A small sound classifier, trained from scratch: norm rmsnorm.
Rows from block 2 of a small sound classifier, named by matrix and row number. Rows with one number within an expert belong to one neuron, the router's apart. Each number is 500 + 50 x the weight over its row's rms, rounded and kept within 0 to 999. All counts start at 0. Numbers have three digits each.
Before each expert's rows are labels from the 100 clips, of 14848, where the router gives the expert most weight on average: "strongest on" is what is common among them. Only what is clearly more common there than usual is listed. The data: short read English sentences (LibriTTS-R).
# router: router (model.blocks.2.mlp.router.weight, 8x320, trained with AdamW), inputs 64-127
# gate: expert gate (model.blocks.2.mlp.gate, 8x160x320), inputs 64-127
# up: expert up (model.blocks.2.mlp.up, 8x160x320), inputs 64-127
# down: expert down (model.blocks.2.mlp.down, 8x320x160, transposed), outputs 64-127

# expert 0
strongest on: voice: male; the word "of"
router.0:491589522547533537537498515526484583548588539615417512496464464530413419488400380528572498464587505487435415558479445474546520538496511470538500521463533532509480543438652506431499516569500562
gate.0:446517452465541486440439544571545480509541507506484513506477559478507434365521475446484557467481524487498458487593541563478452451451542554447462503471538527445407566661509524471573518481498517
up.0:516497526570471468538574487478539536436460504476524519550475431588566558602523482506427529577466509537461539481573372480587518518521427477555426526525491494513586452440631512588503434479526488
down.0:521545498516489468482568469449534436537536516618545504623516475475399476459492452511561496511564509515453423451543518492616595580475467519492465481486531440457441476549504494457442477502549576
gate.1:449469425431467438552538525534538454510399529512564417476523482459530511508526574470475558539553587558395498464433464526478473475478461515561479545394544504416666450520606530466532436571484687
up.1:513517539468470477555520488497493548454416467360497496521570423597519480516489443552480474455579446496512473514487595472472523498483547560504508517546560454524458498448506520523472471440474538
down.1:453472485494446535464551461448524399464511523525465575464574462529458538526466451468535405461495449486426504551519576513476515508533469427531431580503466429562452541528585511392439507545422581
gate.2:506425443463487510518484481523549517455477502473506506484537459486494501481532427494555394560596536457542457550406498529431501512437475522504499552501612476560417393523451502562468547546431465
up.2:516522426479482483473459407500554523474454501516482522529531545564465396458541468524590415502497446521485573538375466607496558565415481547479427520487549494545389422489565516612411519533452530
down.2:482536663450430499608500557439531507500562559504527513537429520527519577496541554529453511556496580428387526495552468604478483484514524517501453554485487509519543526527468510459575499535507514
gate.3:540427484544520636492528420534499511489619499578529484533501439590592561475486529601528499557509355473522483422418563479602419482505515457517520569485508473566501473536604539561586415500536461
up.3:607543618478456521544531557440477477488475516521403570555431500463523470515529481514469475456521448491466509475647506484506553528463515465469578519498528496447489480481424423482581562487473537
down.3:499457523525379478455569505477608545528433467513380534510550454582444601506501492476525486530469531509485546537395548512409551480519494470489477500565533530597514577523587488464518482473465536
gate.4:476535488460504427416496506527489541452513522433464501448522515558447469389509540391472516443510467491623463468479510492521478475423555546519469470522482440501501495435509523579499590439490576
up.4:558472541551506559550513498537587401547474470555558534467492558544527497473489433537493580490521543583476529482476419515446549592551367458514522552426567554527484523584537427447521437640545535
down.4:494534442439438492477492544429523417442468562386492520516537532418484478409446483470557526540498503425481504486489478483505524519519458508447534470502559501599463447438496524473563520400536587
gate.5:513538589510552429433574633503498526510547529462497485455535475546398575389433499372528530527498582443417522506508492568487533508482558534566479483477533419488532524545465516514558534502465614
up.5:500468530528496456467490509556577472528598515529468529454535551533460535533534565505464568547327499520562525569389512485450520479449541569496469492490508469527494428505546536558548554570460595
down.5:366571482511480545458513517494584514569588471484516434508515480503484498505499439480491541575527512499545539528407525503446531469550492632491424545528552405527490436513503498505503441470540494
gate.6:488494504494469473434506503479476458500499506521475537550489463451481530548469581543592561467485528458462531526474533568522493504437503561531455367542506468431468556423413538574548494527503498
up.6:485532458500494564526463457492505568536442521450443401400475499490539543433548393457370443426513499493536468509515549446405503495517528497501542521428534500545545430503622515425441462489528504
down.6:515511418510517358421469535484546470561598390558654458511466456526487431455441570579498568328535437461521538584464435517476443506488588459534441565564537573437574435488445495432527493459537565
gate.7:485531461487520541477538554567532533528432441612471420474517429527381487520515497522514502481542572458602517413503605451470495422535446556540423569542571494447505513415428512598433468477521460
up.7:476471494514558553473495572516515458509418553470536575433486412551461558514502399488506457544536513531548516458577478499558465573512426460509572515505578506550480504526478466446463476477478443
down.7:538482511548468584448567517536530486496503447457471494528422515444529436492554503563431482407444449474511561480486510565576460540543418543545480474450367411541473511524481505567507626552647493
gate.8:446549416460498489516519580451457488487551483536523458475485463480559469455546504539550516591562496570595553439428488459592552399490589495568485540450403538456511537657571520564439492527534512
up.8:518452353491467515540512596473504468425476487488464538537547531546567456482501497560543480516502501438520629570505463541465467361538544539541444485502459402564605526564575445459526474562468483
down.8:484444529554501443565597505447440491491381569513455456519442512454460492486574609532474447576525452478566514435479479444480593492431452499524447519522470444589475498505466461457535509512480643
gate.9:468475543482471525448504507478569496477475536463537594534540527497534402431440399461577510517531516514503464492468529502474516403458453546483464602447482485556497465495502558514548475593497416
up.9:421556567504504530545434505521505453504428473456546546563521554439487457462486534523484451420512396488486548604558515516544486565503487552505477594427520507540499522593511525457513531449507425
down.9:522448432475495359443407460503495455534520578505480475566514484477477427530435473484449475480572471514504463549532553494449493491518535501427441407570558528540496505536484522510493490431462509
gate.10:519491447501445439441513507508531534434543517552516603439504549537496466484422510471514481498494502481455516491442561415555488582478413432498523542451576400527523513436441493506465495614507573
up.10:524475583531505581477539411465454469520466505465484511512497542345450475466597611502521467556544499434471498465579507517513500440495566511481528491544534471457434445553594547476446453490476460
down.10:448565475486509561400503534512491478532518489423620477502459424568560497605491508463527557555462525530518439556534460447425506525536587464517477462604400500435497471460457567534523562483496476
gate.11:442530396516515479468485498545522461519411455522495456471503582496493487545492493417527472487494510418440660561524476396535529514489456492484520536477533508530477465496643487458537422458519508
up.11:495447533465488526410560460499433528500525537473489462430484474414581552495528547550490491498474507492491434442520495513507524564480533443499543527530410510497578605446506406466504436577460487
down.11:541464582563467472543535459548403523541452497427491527425499511507503501538536475516402531529516510474445518421554557405486463459478450509455529471448515446432499396480477527529517512496452432
gate.12:578455605572592431581524530400525512450555559526454440544548520475391480472429557466483487521532543550416447450564475474524523382535474514496577422481461540461448479530535535457460467493428459
up.12:419562395480445540528521484506470497540380516406536540479483539552525489457481542509521476434479422453591467541484496513461470531473480468539480488487567543518596515438553463546579490508512573
down.12:541537499526542556388529547576619485450492534486513520401497417433472511543479392458510490498495477470535543541506501560475571576545513448512454474492608420479476523547563520569522486515578521
gate.13:539458481508513467530542513503535507500494510420503421445496531557460519468472548432586454515546470407506496474529565524446601456585487477490481582443527468435394518518470470426582469527451579
up.13:402508531492573507481533522498516542495483496393501503471500516553578439481424598546591489508543522556475511483436492507456483375595549540433438435445459444501495432499414508486556464446529482
down.13:619443453470478612443585498473519456446499454554532510479515492517516510471447474457584526517512503459497508583482540471504479545509529525549500444436436391497559481505556537387446469515533477
gate.14:469431462495455540384510536517540504517472547502477482432517472498564474466487622465547559524455433480554440481506583527424523422485482491472457455553563393446476478460472491556461440499453451
up.14:581500546459508470513503559561505533483499472494376486458455520414512597559462581523393481438515598460516431529513414509459473505461517554563505525559456507534506487522554504415523506535553534
down.14:528492590468452380511498546508546532579532466523426467591534534517594433533465506495502519519553536438542553592538480536507504509509491491563505591557478617610576513520508470559473555507492507
gate.15:452548500490528488579536600511473511517543423467531430490602457563454508445469613504512569508534459495458604452568365491517522476494474526512540448503471538522456512461569460534642524503531489
up.15:541486598483561432535451670562479519544449480452518449473528488531435529432526563508479490531451491501582534493510537467485490491488498555483517470495578474510426572579502507470585531507516497
down.15:474579490555491600577488477530462542450428551477548591531582615526532449535460589491557435534451500498559536485543453489469582397447489552463507436552482505565439514580486468500530460489489416
gate.16:465516369499518507518518630502484491534502534388462520497520456462543504563509550506513434495524518480544518465426531516430465529456571407504427515495437528519500466649451505488396545532405493
up.16:520487615540495546485469437547458502487603485548559508495496580486486498432487416471489593432457561526475448505549523480532479449505449491488555454481559505530570554441508546569575490472580498
down.16:527461456536556463427402440482522451530467566537546537511481587389523520549490553536427459469485421480486448506513479506382522363591472512534421405512554541437503475563475534520538520545469449
gate.17:455495469513473459515393461528493422485424457598481499561474503544460527512506546623445532464476526515545504517527485509481506638429419454528577470526481461485459490513380482469540525422515453
up.17:446477501460499659484535526510461504491468530471547482453530507474565464532420614475540486610557497507492500532449493510381414517486539561501484498510492510493546427411475548525476499584502509
down.17:498446423518542353512494518475522518530487533565435533494439488442538545533536481510435535550484486449451357539520549523461459486509557422599459533515480535572491492488473428480522492567456569
gate.18:466437448465537492466496464537519490453492431522473512581490575484521478402440409473515459481601448461465624543517486599512466461528509452515499407505637464485613529530455509514488521491591512
up.18:490431477477469489548545570518469531523479482510466461578494509483590597538461454535514526509552516523445498507569395577509469333567523460575419398584523512508525549474454496500527486390510462
down.18:569509575474530543525542576471493501510535513591490587425424474499520407559492463447529524446521513485417458503447445547534490524497473494428496456417491577476471409517484509425432465482499499
gate.19:504471359462597505533508448509550492503543478522422568573516533577473515501540396452502502489474499438564504510559507485417504546505510524472506273507513326557524469515452469459500687594459520
up.19:552443473500549492475541484363531613522442515454478532563489487496524456448474439493459497416502535458474529435540644550506536435479517495470558482474442514465417521545483500479550514535435561
down.19:520537569535497580511521421515490525454378514472511478630545530437460492526529546521378490533506503527557471475476527532526462459594604517463464432466441492492436566458496423546572493487520527
gate.20:450451439473481465540483457513511482480439517463493513550407479555513547469531488469537564527487354473586493483411507469503558421421444444509521481511585494561573476413554422546494450516572460
up.20:482468430509473504442503474428515489491515487577469433495583531540482492470510447506546481572471492554522566486560420462522527495420391499513467428461501546503710539513478481544544409473534526
down.20:492557458459480584454516610419636550479587596479424478452491483486410542459445514498426490510550461537508455469431518542459477555527465521500481523521525441558479491553542540569448460478464478

# expert 3
strongest on: voice: male
router.3:453436555482518539525546484537450512542485544517539512392458454487481503524504513528574425465449508522491468531507511573482476568483548509502546459526533515500484530470449551496495497520550530
gate.0:479493423509515420397487500473562438509544520492441508448450532494443457542510394537469494515533508482454510513453494532519490465602434481494492512493504545519350479458417415567475525519595409
up.0:464521412454570496485486485514519516430514505459591434458557530397524601560447476467489523453442586535367654458512562487503501454521485412460509479487482465450437423432496468602609506502420456
down.0:490582527499542468536525510533461555560456382570448435380487437551482507535461505477568484469481520473513414480476534450447477493471563512454592519476464584453422594574558488486445451455539510
gate.1:471517451461464520502510568481529449510516456523561524453565435485483527455572496507506457509512505501514542473526519582487574551496483551431429419507548535476434559442492490508481519494546620
up.1:607558489490457569498504466544388462563450494619436453451510519507526423521446536537579410462499531574469582566444599554590495438538584568491512570447427552499445431495565487540503540531484516
down.1:465434481602517543433554545484485532435529454496472504483493476435437533499519480532455480495541418578489496459519435498488552568457494465493418613440585465516495498500453561477443547450419598
gate.2:451460457398465593499553524486493496502488493512457458502450514542503533499515428417542463501476588483521442534593430447509442458455534546516494487495463472528529409416634534530515581561528436
up.2:472536534514530459438484407514452567427567507574483444590518525432360534500517538502540533484584499541465503590516524489472513529521537469462458552515447394482453494538387524616435476500520507
down.2:458529416507388471481436434566506452481590531586488478547579489551567495450487615484564512483460527476527493541588577485487536510497375559457465500457517499484525422520452492509498528464446423
gate.3:477386508444595584526551456563420428499482515423473421537554494553376532550511469511583468427463473433589400522532477465542512489547483552521507503573484561507554529509682516552440520560479480
up.3:536506520563527512564521462504445564499423512536524506504541497502508548499585464432429601469430457503636483519511605467522555452574503504491551526489435509484617456516551523450489506458466541
down.3:506537441568444554372395451464359556512564513551636428517487546497413485459468541577505530498548518447433444459430586481441444460544543537548515527608543508537477587493478479454551501531496442
gate.4:495505589476460579514509595542581514435632543496515402462474484491509570412548488485424430464494494494439495548529383529412522493499546567487520468434529468482419481438501503551541541473528524
up.4:547545399540513423464491450457434534532365487432496543488515544430533449489550489476639473468522575523540490540491505540497525478575450477517434520505479497512521554569469530375500468517438502
down.4:478528507523551563578502569491573446540509470482424533553512526514592443606465510489511474503548424463462407530605502455487430420610470421444516474486496543521465574470588547437442416511513452
gate.5:527441451494491485496554494562520523476527468586583402508501501509440616501538475469535578489552428536473503489535406448505542540491481546507503428468471482490464401500520505392533497504524451
up.5:514538377542554546463467537474550485515517470499410532516537537465490537564517517441577515423453566475548438526541521531434568517560519446475529495537498419488505502561389495531539504561551562
down.5:514560483541569474428444497454581361529481549447458574580499511562453522501511487566509589512622429512490493542482561431458518551515476491493493516600527475470545498467466421531481559540552479
gate.6:488504589542498478555471448505444473486564480501474438509465528509541489428546472508493474537515411520589561465520472530439503626568462539466518511509452526465507501480532496516508474452503541
up.6:468642536542485520441485471487481545503487508583571602502470590475604374489506628464392505439505509481567492504543421518495486454510581484506601458416476537545583471483575516531520452511493537
down.6:535569492524455534409450512505401477459540599515485564499531552481524550443557581434521528490541428531494494609573522492509360518497484562508503459514533514529599499537400407425518421589602507
gate.7:479502427494480531473549459471598465508394450489431500478452549560593533494519556407455577449538528508560510639486490556513468539479477489538544453520446540493519575466454505518524521453499450
up.7:466473462494491529523487424518488435496512494467538558537482562504482533431456471581501488509493553470498556424492458555601487457451496500506505440513495434558622398464441518530477587512545513
down.7:567432473576448565463482469547559532524629483450479549543524520516530574522498495533465540399544472552489551378529525504507444535473528453395531442592558419505455531467480499483507548476422505
gate.8:461484546472473495622469526473474480513503491457616419509523489519524576491542549404492487488530509413508655460554427518464505454456481502449408339524551434570494493501529480485562430461506456
up.8:538569466466479557466506466528537530533495519456415623471508433461507539516470481585358528474418483592460406536529534497456463537446483440555601636429475518464456525492407522434462472538528477
down.8:510416502490578471423484546508526486554378434487509438547525521461573516526579454491552439519465524451465500556530529499531523609471435492480511449445429588576494445502509462357571511487529518
gate.9:403635518409551463407547494572521512493459499536458394442488518483581389433491495437500507513636497509564519541531539550566499414507533398534453561482424525495570561470392517571458523533540480
up.9:498541648527540566565511425530529461473561478543512535554495549539550551603639429500548495537516570512477505541549416418497570441527503469482547531432489560537501473418339473534444559593518546
down.9:521536540495562469469438492575522486414481443516536479456524436464543502526474544476519489524542548580466642517516478563493506512469438492547475417377482440562354473548562604535616542508501372
gate.10:523468360499572434447494579473528532475601509494540542452477487519498572554471528591557590435434478464507350499563550439467506495463533516496566555520479480486439499560536510533582470479630498
up.10:575439564520529408463512525453494511529560516442557596469447476565550495582513552465535565483509506548556523513467475549555525378533461522461499494435550480468477520515527455476448532466509467
down.10:472472496480522569490400457492407478555502512481539584413469601447545511458434524602514508490480435484504466515530503477468533402414570581518515546509443485548485539499499501557549505495530561
gate.11:602535492446518503520481513473541505419493455492597453458483514511491513459599357588376447489504529475473564505492481520562504468522528455437509498388479481531516443470550508530402492536476442
up.11:535554477466499485508457460527532526456469467545508421454502472477428504466534553441487498514516460536566412452504554480545515601494497525556523541528501477478519527511600462393561520503482459
down.11:463413478507519489573453490537487582418564407457481545545518401431493394577407441496516491512477483421457417475507493447474434497485468491562542498474451420507495519530447505448416517483455492
gate.12:496423400511519431477493556494438575536529539515457576478462592516591495599519490456570509471506639506488407443554455556407427503515545558475505524500479381527472450509424476498542598424452468
up.12:484406533454481502482475443565593531460577457453570511469494491548534498531476476446544532574561457498461468499599562507506506524458591433462418528580533514458514473490531534530492448503481592
down.12:488476477505545443432487530468503573518603561624587587421568520480508454527503507516483528539533486456485495527467458511510453532486505473391467421545552523445497515429581518450505519413469533
gate.13:419535561542494574527478439551497523503463547543408525541512515556471486462548541539538445491566461563498485567491461557579542558489479441531536481487493466513481489486471456484468581437421514
up.13:457468525529481552575533526462550475411513486532547531488472524516499404513542537486518469558481582495480468506426498491506450481468508494489522504578534485628421492407539527466484441444556461
down.13:561501560470493439459501535543550542533556555442518509423517530526558477407417395507559509544483463577412465497545476490452488505527431443531551565518464384506516532562429495388440501513480497
gate.14:529586460488457474488494637490485500490457513555494498589519495516584422455490445453542461507580557436375388375544444497517499420523541505481511427437579455440624461515612454473512466476519495
up.14:455470513521482465518427384529530496462492452436461444463406486515392541516484591506483560533418427542619640586468541508492494551484518541485509626494362532499431557504366541505467463485511465
down.14:363523530475444576423501495490522477450447461548480473594515519569529517329508538494546415531475470475470520488506544536612524469610509399515529576503394480496544391578510477511555511533526527
gate.15:521497518569503487505538585503486482547558491494505508562527557495450481608516595434429461451473356454530502406586497462527511516550532478486477544381397491448509530472507461496546483519438529
up.15:515501445548465458548521503503548496469546490420517486535507535541530577431569475473530518514549469430512467453513444455471471556491504499505486480599525566525515462463398477453548557543567464
down.15:448445550567504412511443549555449496440506456511478555480441434460511518614558440565541536497470421442514443523420471490520420501530462501438443446558649445572528507575483479570445472525548570
gate.16:550483475465468518451507455526512495503538469552410463377481506591602437522484519539611597511577606524565538526452485546556524496619596530505535458455432485489460542533528543504545411510449471
up.16:488526481509528474558468532470490521532526541448599573541499476467480474533496527430399439606507487504491522533499590447477510540451418530479527439463591518433513429525472462478505461474448427
down.16:488579502521455555533511424513516460499481476549491404506476429428423444500544525413532548611419482485454545456535441483467473454503417542532501421539524572453534526516520477532555524553535433
gate.17:609538508613540575573536456505386484423505532575543519500395494466299578423516420528554626487492520486390472503526468498417513495439482464486540543521552544610503492542588466554558513540517441
up.17:461477493434454392464463523448560538544521451512408461427567478554623450551469506462472389536522504512645563486406437547497461502579517576517472465486534458530526437518388486430492440531546593
down.17:583467454525480556459438591383481541501507468481547487496512484573582454502470515405507466500487493507514519566412560422481468379596499607529483474518501568438511500419492583451446541418531476
gate.18:507545428515493520501500553524577516480410474412448485550427427540495625520469491436575521460508542528472430469453559537522497450535475517460635524505497485435435542491504518422525509424498553
up.18:439559440561484498554464498489413519514455503532533495520450404541495516587531488519480533488570508478526416468519599548492427478456488630460441522447476507515569490509500554545454467514502386
down.18:562412557456459527491488535442366513464526507514531522426402581449530543551505440502435531426506507512440427468451462404530520460547499450599462568548543543483539481528459536477495499501524527
gate.19:590529552516411527407508397503475479492380482486554530488541500476514555519440557515580603515558531467370548511535549545561476532473626451507553553503585513480517557475468499571534500496517528
up.19:502517522473463581409513443511483498499410489459557531431553482513501541519468529535528550535479499462410551501449560550537523535439581449514508579533557509517525542416406535564564513439503541
down.19:460400539512424490553562428579500582531489514494541477498571499513507462432446580589491508404497397490521506413549509505468522503396492485557517413473496538483563418555559537532476422609503506
gate.20:458502454518500522486508459560471506507606514458551523553524437463550451516553515433672496570433561544446468488492495436526551460541505528492481462571426557447356465531439476555480469493481457
up.20:538527453460507549495492472487556512483499525586473451579527532537422561454467584522402491488543432434595484487422511504456496489458508452547496492455504427608512497526488496462466484469501672
down.20:598578485565499406487415492480511465503385464442549553476581527401516497419448425442478540515512562514484523538511561505480485522459552544573525466510499427418569463505466479457423502438485450

# expert 5
strongest on: voice: female
router.5:479565443490544506517486565522561487502628512480482535552554558455572595549543515544574475580564493475482516473403513509595518459589551491515565482491473434558586567493475489515474535557490486
gate.0:518510523455447568482510529525516541479534530480505665508516475447390427487544476575505551527557511516541512477434597497493550469542461526541459495528519463559623540464432484575560456480499522
up.0:466534549465459494475519448531517507462527583504531528577513430377353494447517495533561496527550482506599425514529610521494494423482486485536504455486520510550402404383535537517510503503511590
down.0:418595551524534537523516417469481511502455565412498465503493442440492499488494464488485527482523539492515441411480638490503534535491511409460575446487432475522404460539521622543415551528558478
gate.1:466537473526506511534481596497507560544515486454514430474458484473597548525432538527550505521508455486384480482585434542525445543528532517495560515563549535548510479442594510550427499454496451
up.1:447502514531518521515484616441508523547516490494534431436438495510646525583380520534567528513503443451343505513519474522510462507499536464488507534566471496568503516447618520536462512455452445
down.1:507527515547555504459535572500502470529425508446505514458577474547435447502407511577401513516424601485440484493419630546485520521412551484465479518585428528507503505496550513530561523483470471
gate.2:459460637489516489456548454463572523420596510488419612451528520484446457609471556512486498472540514452531518494480569561535465590511460556496562455519447510520532564474400444469465445538536523
up.2:450518507538513499526510609537636442467573533554466591439485529556520445503478544497625551424524505437457469412482457548545454414521525513437549422464455517569442576542435481496490481572543549
down.2:537451521472450512416527532438512442549463468490580526504516451501511590516563476489436521566531412481497540532526487588510472503407544552525478631482473457472421451455451556476482594522457503
gate.3:448461588556475458493486466528533548466482468402481511372437498516562480533472465405555460509495519508451592546466538463553431482513508488493480473540509529469519510425493522487501425480541474
up.3:462506423454447502466504552489413489470537529601557490605563465571419560501578403511488499537563432497564537527518476584466571548460500503468489498543499496441501465588481462510454588551494559
down.3:504561551524596560498510485448512416489573498577515490452517375496488513534540484498556528487433417493411493544488522533566463596543504546479540476536531611456452570448551515525465515527431585
gate.4:504567561550526470476539517548395466438454550527600517467480415535304503590498513527479407499480470516520542492567501477449502469533458487522578557519579535476525487569623530512558502541529552
up.4:522472467519502406549520506499497544480410501571499520463502525451518486524499459535649583467502551462546579544511484486547476501525542571436423453487492440506481500467508491559489560473536507
down.4:524524478479445458472576451504434518534511494566488552557555404553475560460508531515449484519441475537454568558540486526441418472439520450460547516433582543524464500522451527545535557513592545
gate.5:533519693432542479466491398501510540480541538534520511521532474550535397472490415487413471491470553504413610563466518520500496457443495461484516606538474470539480504573401447515527467586419491
up.5:457489579360509466497440461478527477524507503533388577489534478367509475520546543422622432516509501463510527548519424494478517520478518572514425503444392593484503498591383477554564579607434444
down.5:474416532483500572533517479466528478424476542455466416482574531538574464464462491539509621581568421436414461475372447463462456455573451569499533398528446552447534577489506502481546487453502467
gate.6:529452374515488449495477502495513489460466516493460461486458483556423422526499406353551464480485503558608514507465626508501489460489532540490497409516579510461438538482489495465461509450446511
up.6:559533515515483481437490507520455493508506527501468550515512438505428522549548393443553458456481473536532498474415509502565508480473608518483495398536508570521490544407521505500486567513507464
down.6:506483576548436609543495508459493459477484593448521534539470505380538539528554569584522555492496519440493473528504484456455517437543532539533425408480571517434510532498525589615505566476578423
gate.7:478489442485533526473571542494496500478596451471546605444507465556540483589494486398433483501491427549503495500652449530491451428501415517548489435585509505492630589455511536491487454512470583
up.7:532533526488458478527427463444517534463382486498496468522508486481392451443497478577558571469524536430489452521480516552548547519550572492440533534479558568473372455604444449614484419479523503
down.7:491527444482485430490545546522525531502524563512484539505417567459465431582569557457405525509541568415518472419583516542470515623547508544528537524549547483561511574439563575496471499532585508
gate.8:526585457517500530428466440558529516514425478595538525558485499424600488472555453568356453591576512516470511456477551589423411596476471475451507539467427468467452516453457525460482525495451441
up.8:531455597517532494579533511503451525529563522478480493419478529507428468486495526463571538490496488466515485543515521489582503402491528515559578515549519594460523506503631449568515397513573548
down.8:510523429573512479565421496492481538469514396500468478442605611496520424438485447535476500465586474489506463480572504563513533440447533545537470578343518426559490537466515500540415506411534576
gate.9:443470571518511527592524458498473504463565485505487441480483495567533406558576595503455576411480489532584367540368453467557405446490519470490575460462534515388560458513556543539538477511509477
up.9:495460379520459514450523597440565512479490492504581470486519427466495477454427481478481481621530569461460534499560438422490451557467460552487480530501450451541489432504503508408482532549497539
down.9:494591521520407484600462462449481573532560525451448446463513399521507495438591410456450496478451519506525558450527451471500523503457603523487458480469497536538493509516499521463488557451565447
gate.10:530605579550456494528419428525451451439481521608545531548464501514485553562451506456425443519570477467477430405420465530531462569542581489495391486529618534539531514535562502609547485515589434
up.10:465574491497486559597495486496509449466640501559484572576446487515443517558511555644523575503451623457465512506575520543516472516522490475538425541528491551545436557544426447547510442509520491
down.10:478371481531469564501513507432557458572549516478494413495575529476580373474517439490481477471510508466521441435474480473531534547533572575538500528515521442502484523389526551469429538464515587
gate.11:502483488506510477492520555546512496473520497553450526484528521469489548542530452703480497481506538509553445604401478490429470526596536520485406437509503471479449521487410495423500504470534502
up.11:475486620508559476541503539518468458531532507448595483495447548531513630567554478436637504514400504477488407522530447478450512521423553459526606537597494476543576599527511498532507482483520497
down.11:391488491595531453555587478572506460486443389522589536528538470468535503548503472550430484367552539412532539557428514433491535518496530541486476525523427584454468566629537448472578569525620516
gate.12:500519494472468474443515482508557460520450482435482470474511557491534470503539439539501507457486492483528387483610529522431494490520512437483533590509523500410532440415459563455456393555446464
up.12:535480476498506494441492419480574515518536474408487518489490500423505485531540504527454504448480520438523423473535541550460434478532461442494505598510498428463519503408482468421516385462453555
down.12:498517576462520610480556520483462470475466472526470516546542483476521419489541488531520513439549484542433582494489508463415523523450489425525386504504534495410523445558455609566519563484524521
gate.13:515585497471517407517551589464522485416521518442473499468547522513475455500487501522556529403510448481506509538552419563555538456475475472574602512468591521479459551500472520454478474398506440
up.13:581487440501485475479451574533457510486559496470480431517504409491415480449408558619475501531473582494482445482528515481431497440495497566459458476472513519527565449472499510411506434472543479
down.13:534518478494508484494432505512534518483471515487488450505520485518456520510556523505491559556480507477475527533475514538547384496450487410548418475541491529431437470491557354486518556496541549
gate.14:483455613495549510478460575489496509469518517529470484488520572438417584457490558498631517569425524481477477483484463444466558431438534519485525538495507504500432520545545491515474548414463412
up.14:453466435519541484527494467532488408466510507579509590485529512474416435498554519428549539502428492487447421567434553535478535469501519523463512547522485505499487541505584472496566600500530429
down.14:539506532464540417467528498502507551584591496497433520469475476475492497475511428486419418484442555454529473415517544400476591503445462541518469537560605570557510469375516487475465557535414582
gate.15:447513497470517551482549401502468515606584444576376496493506499544506588475526484567492408465562497437432493497588450564465459470456517492551514519429558545474462552532468515477525446544460490
up.15:526447503512493507402512481517487481532508424505478442561530365488574539446530508505453492472556536557400545431563468579466563594528493518521496563416468503524545491505429509483480485495450514
down.15:517498461493554506596565492481474516432438506551580531486548470525491525433399517436507446448594617605496440523391565431429432444469586456575546429564564382557374539586389515464573467420509515
gate.16:456549387545517464411433470524534510564418508492490613524541451444534565535495511653568517496474472538475457458494514508469493415471481521436528481471519505523485494556495475585506590458458432
up.16:551435625424482549495526504430498550554560519452496449558496469534465493502492515408564540654515557453617446479533427483515529477523532500499560488566389536578564529529496523530500596569495510
down.16:475567465347529446563464555494520450447471441518522542480481538517496509525495458545456577484487449504447419445471465548458510492484575520415466520503461458570494548481487506550466554434445433
gate.17:428507522427486488343584569562537475403456485531446541571531451442494569546603560464499452522458517478451420507528518487460397490524440559512559600443475482454377518502459537462511489435520401
up.17:510535394543493482456560491477491445485517554572496568542516454372402545610565502530504543404525577483503497526592418470547471544447470517537431534484547503448472517439558539509391461507551381
down.17:536452533447530531510495498479406501596504535565460412516407552506613446533485461477486590450500424528561547480381494544523548550494491614479433470633553430555440529464493516524617567512627537
gate.18:466411347505516461502482416575582570542609523620444486504427536517460401508454633465436470550410495499590507470575530458416448468472475463486489428526502594514594475570470556426548567479472471
up.18:484451394523504460460486493520509525500552462589556467497469520495488459494449633456451505469530422498361501546603558532519529527448506555526544446513486564485530444522502517567542549401451513
down.18:484473445482570517498432577549546517557456469444462460537547446539517433501507558454486478461564443559458512489482518519417541471432574453473465576561522511359467468473535485568548458551533461
gate.19:446600496542545450467490544521581470544418528399613618480539510382589492462487453542601484574483516458535557463438498488524470539562499522546565521510503566518477494497426518374464467492558437
up.19:553571531495550494462495503447439475525416551428539450435507514430424364489506414489469385455498434532449601556353494494468446511491550475453558523479453547481482524608510524680484527523471550
down.19:510532488496507454540481506414592478518478561539472554560453496464440531520461421569503496532507387502498580470515424502450474506594515498478511569475574448461426516461518461529500459582563418
gate.20:508546477519479523470507536509484454532547497495475491531536513515519492461507577435449435487425549560520470546525424460447516419511506534466507450475526421501467480560484464486477438461477585
up.20:455548616501492542531482518519508473511509428511539537442497523477519617509546482518515543575543525503486504409518470500499491481498461485567505525533456576496487493447439534514509585385545534
down.20:508452527470489539542485538434540574512516373433526597494457588497525495410510583489549495608515468509539489447581445486637442548438462476454495599596551492477531537564526467491489506444540533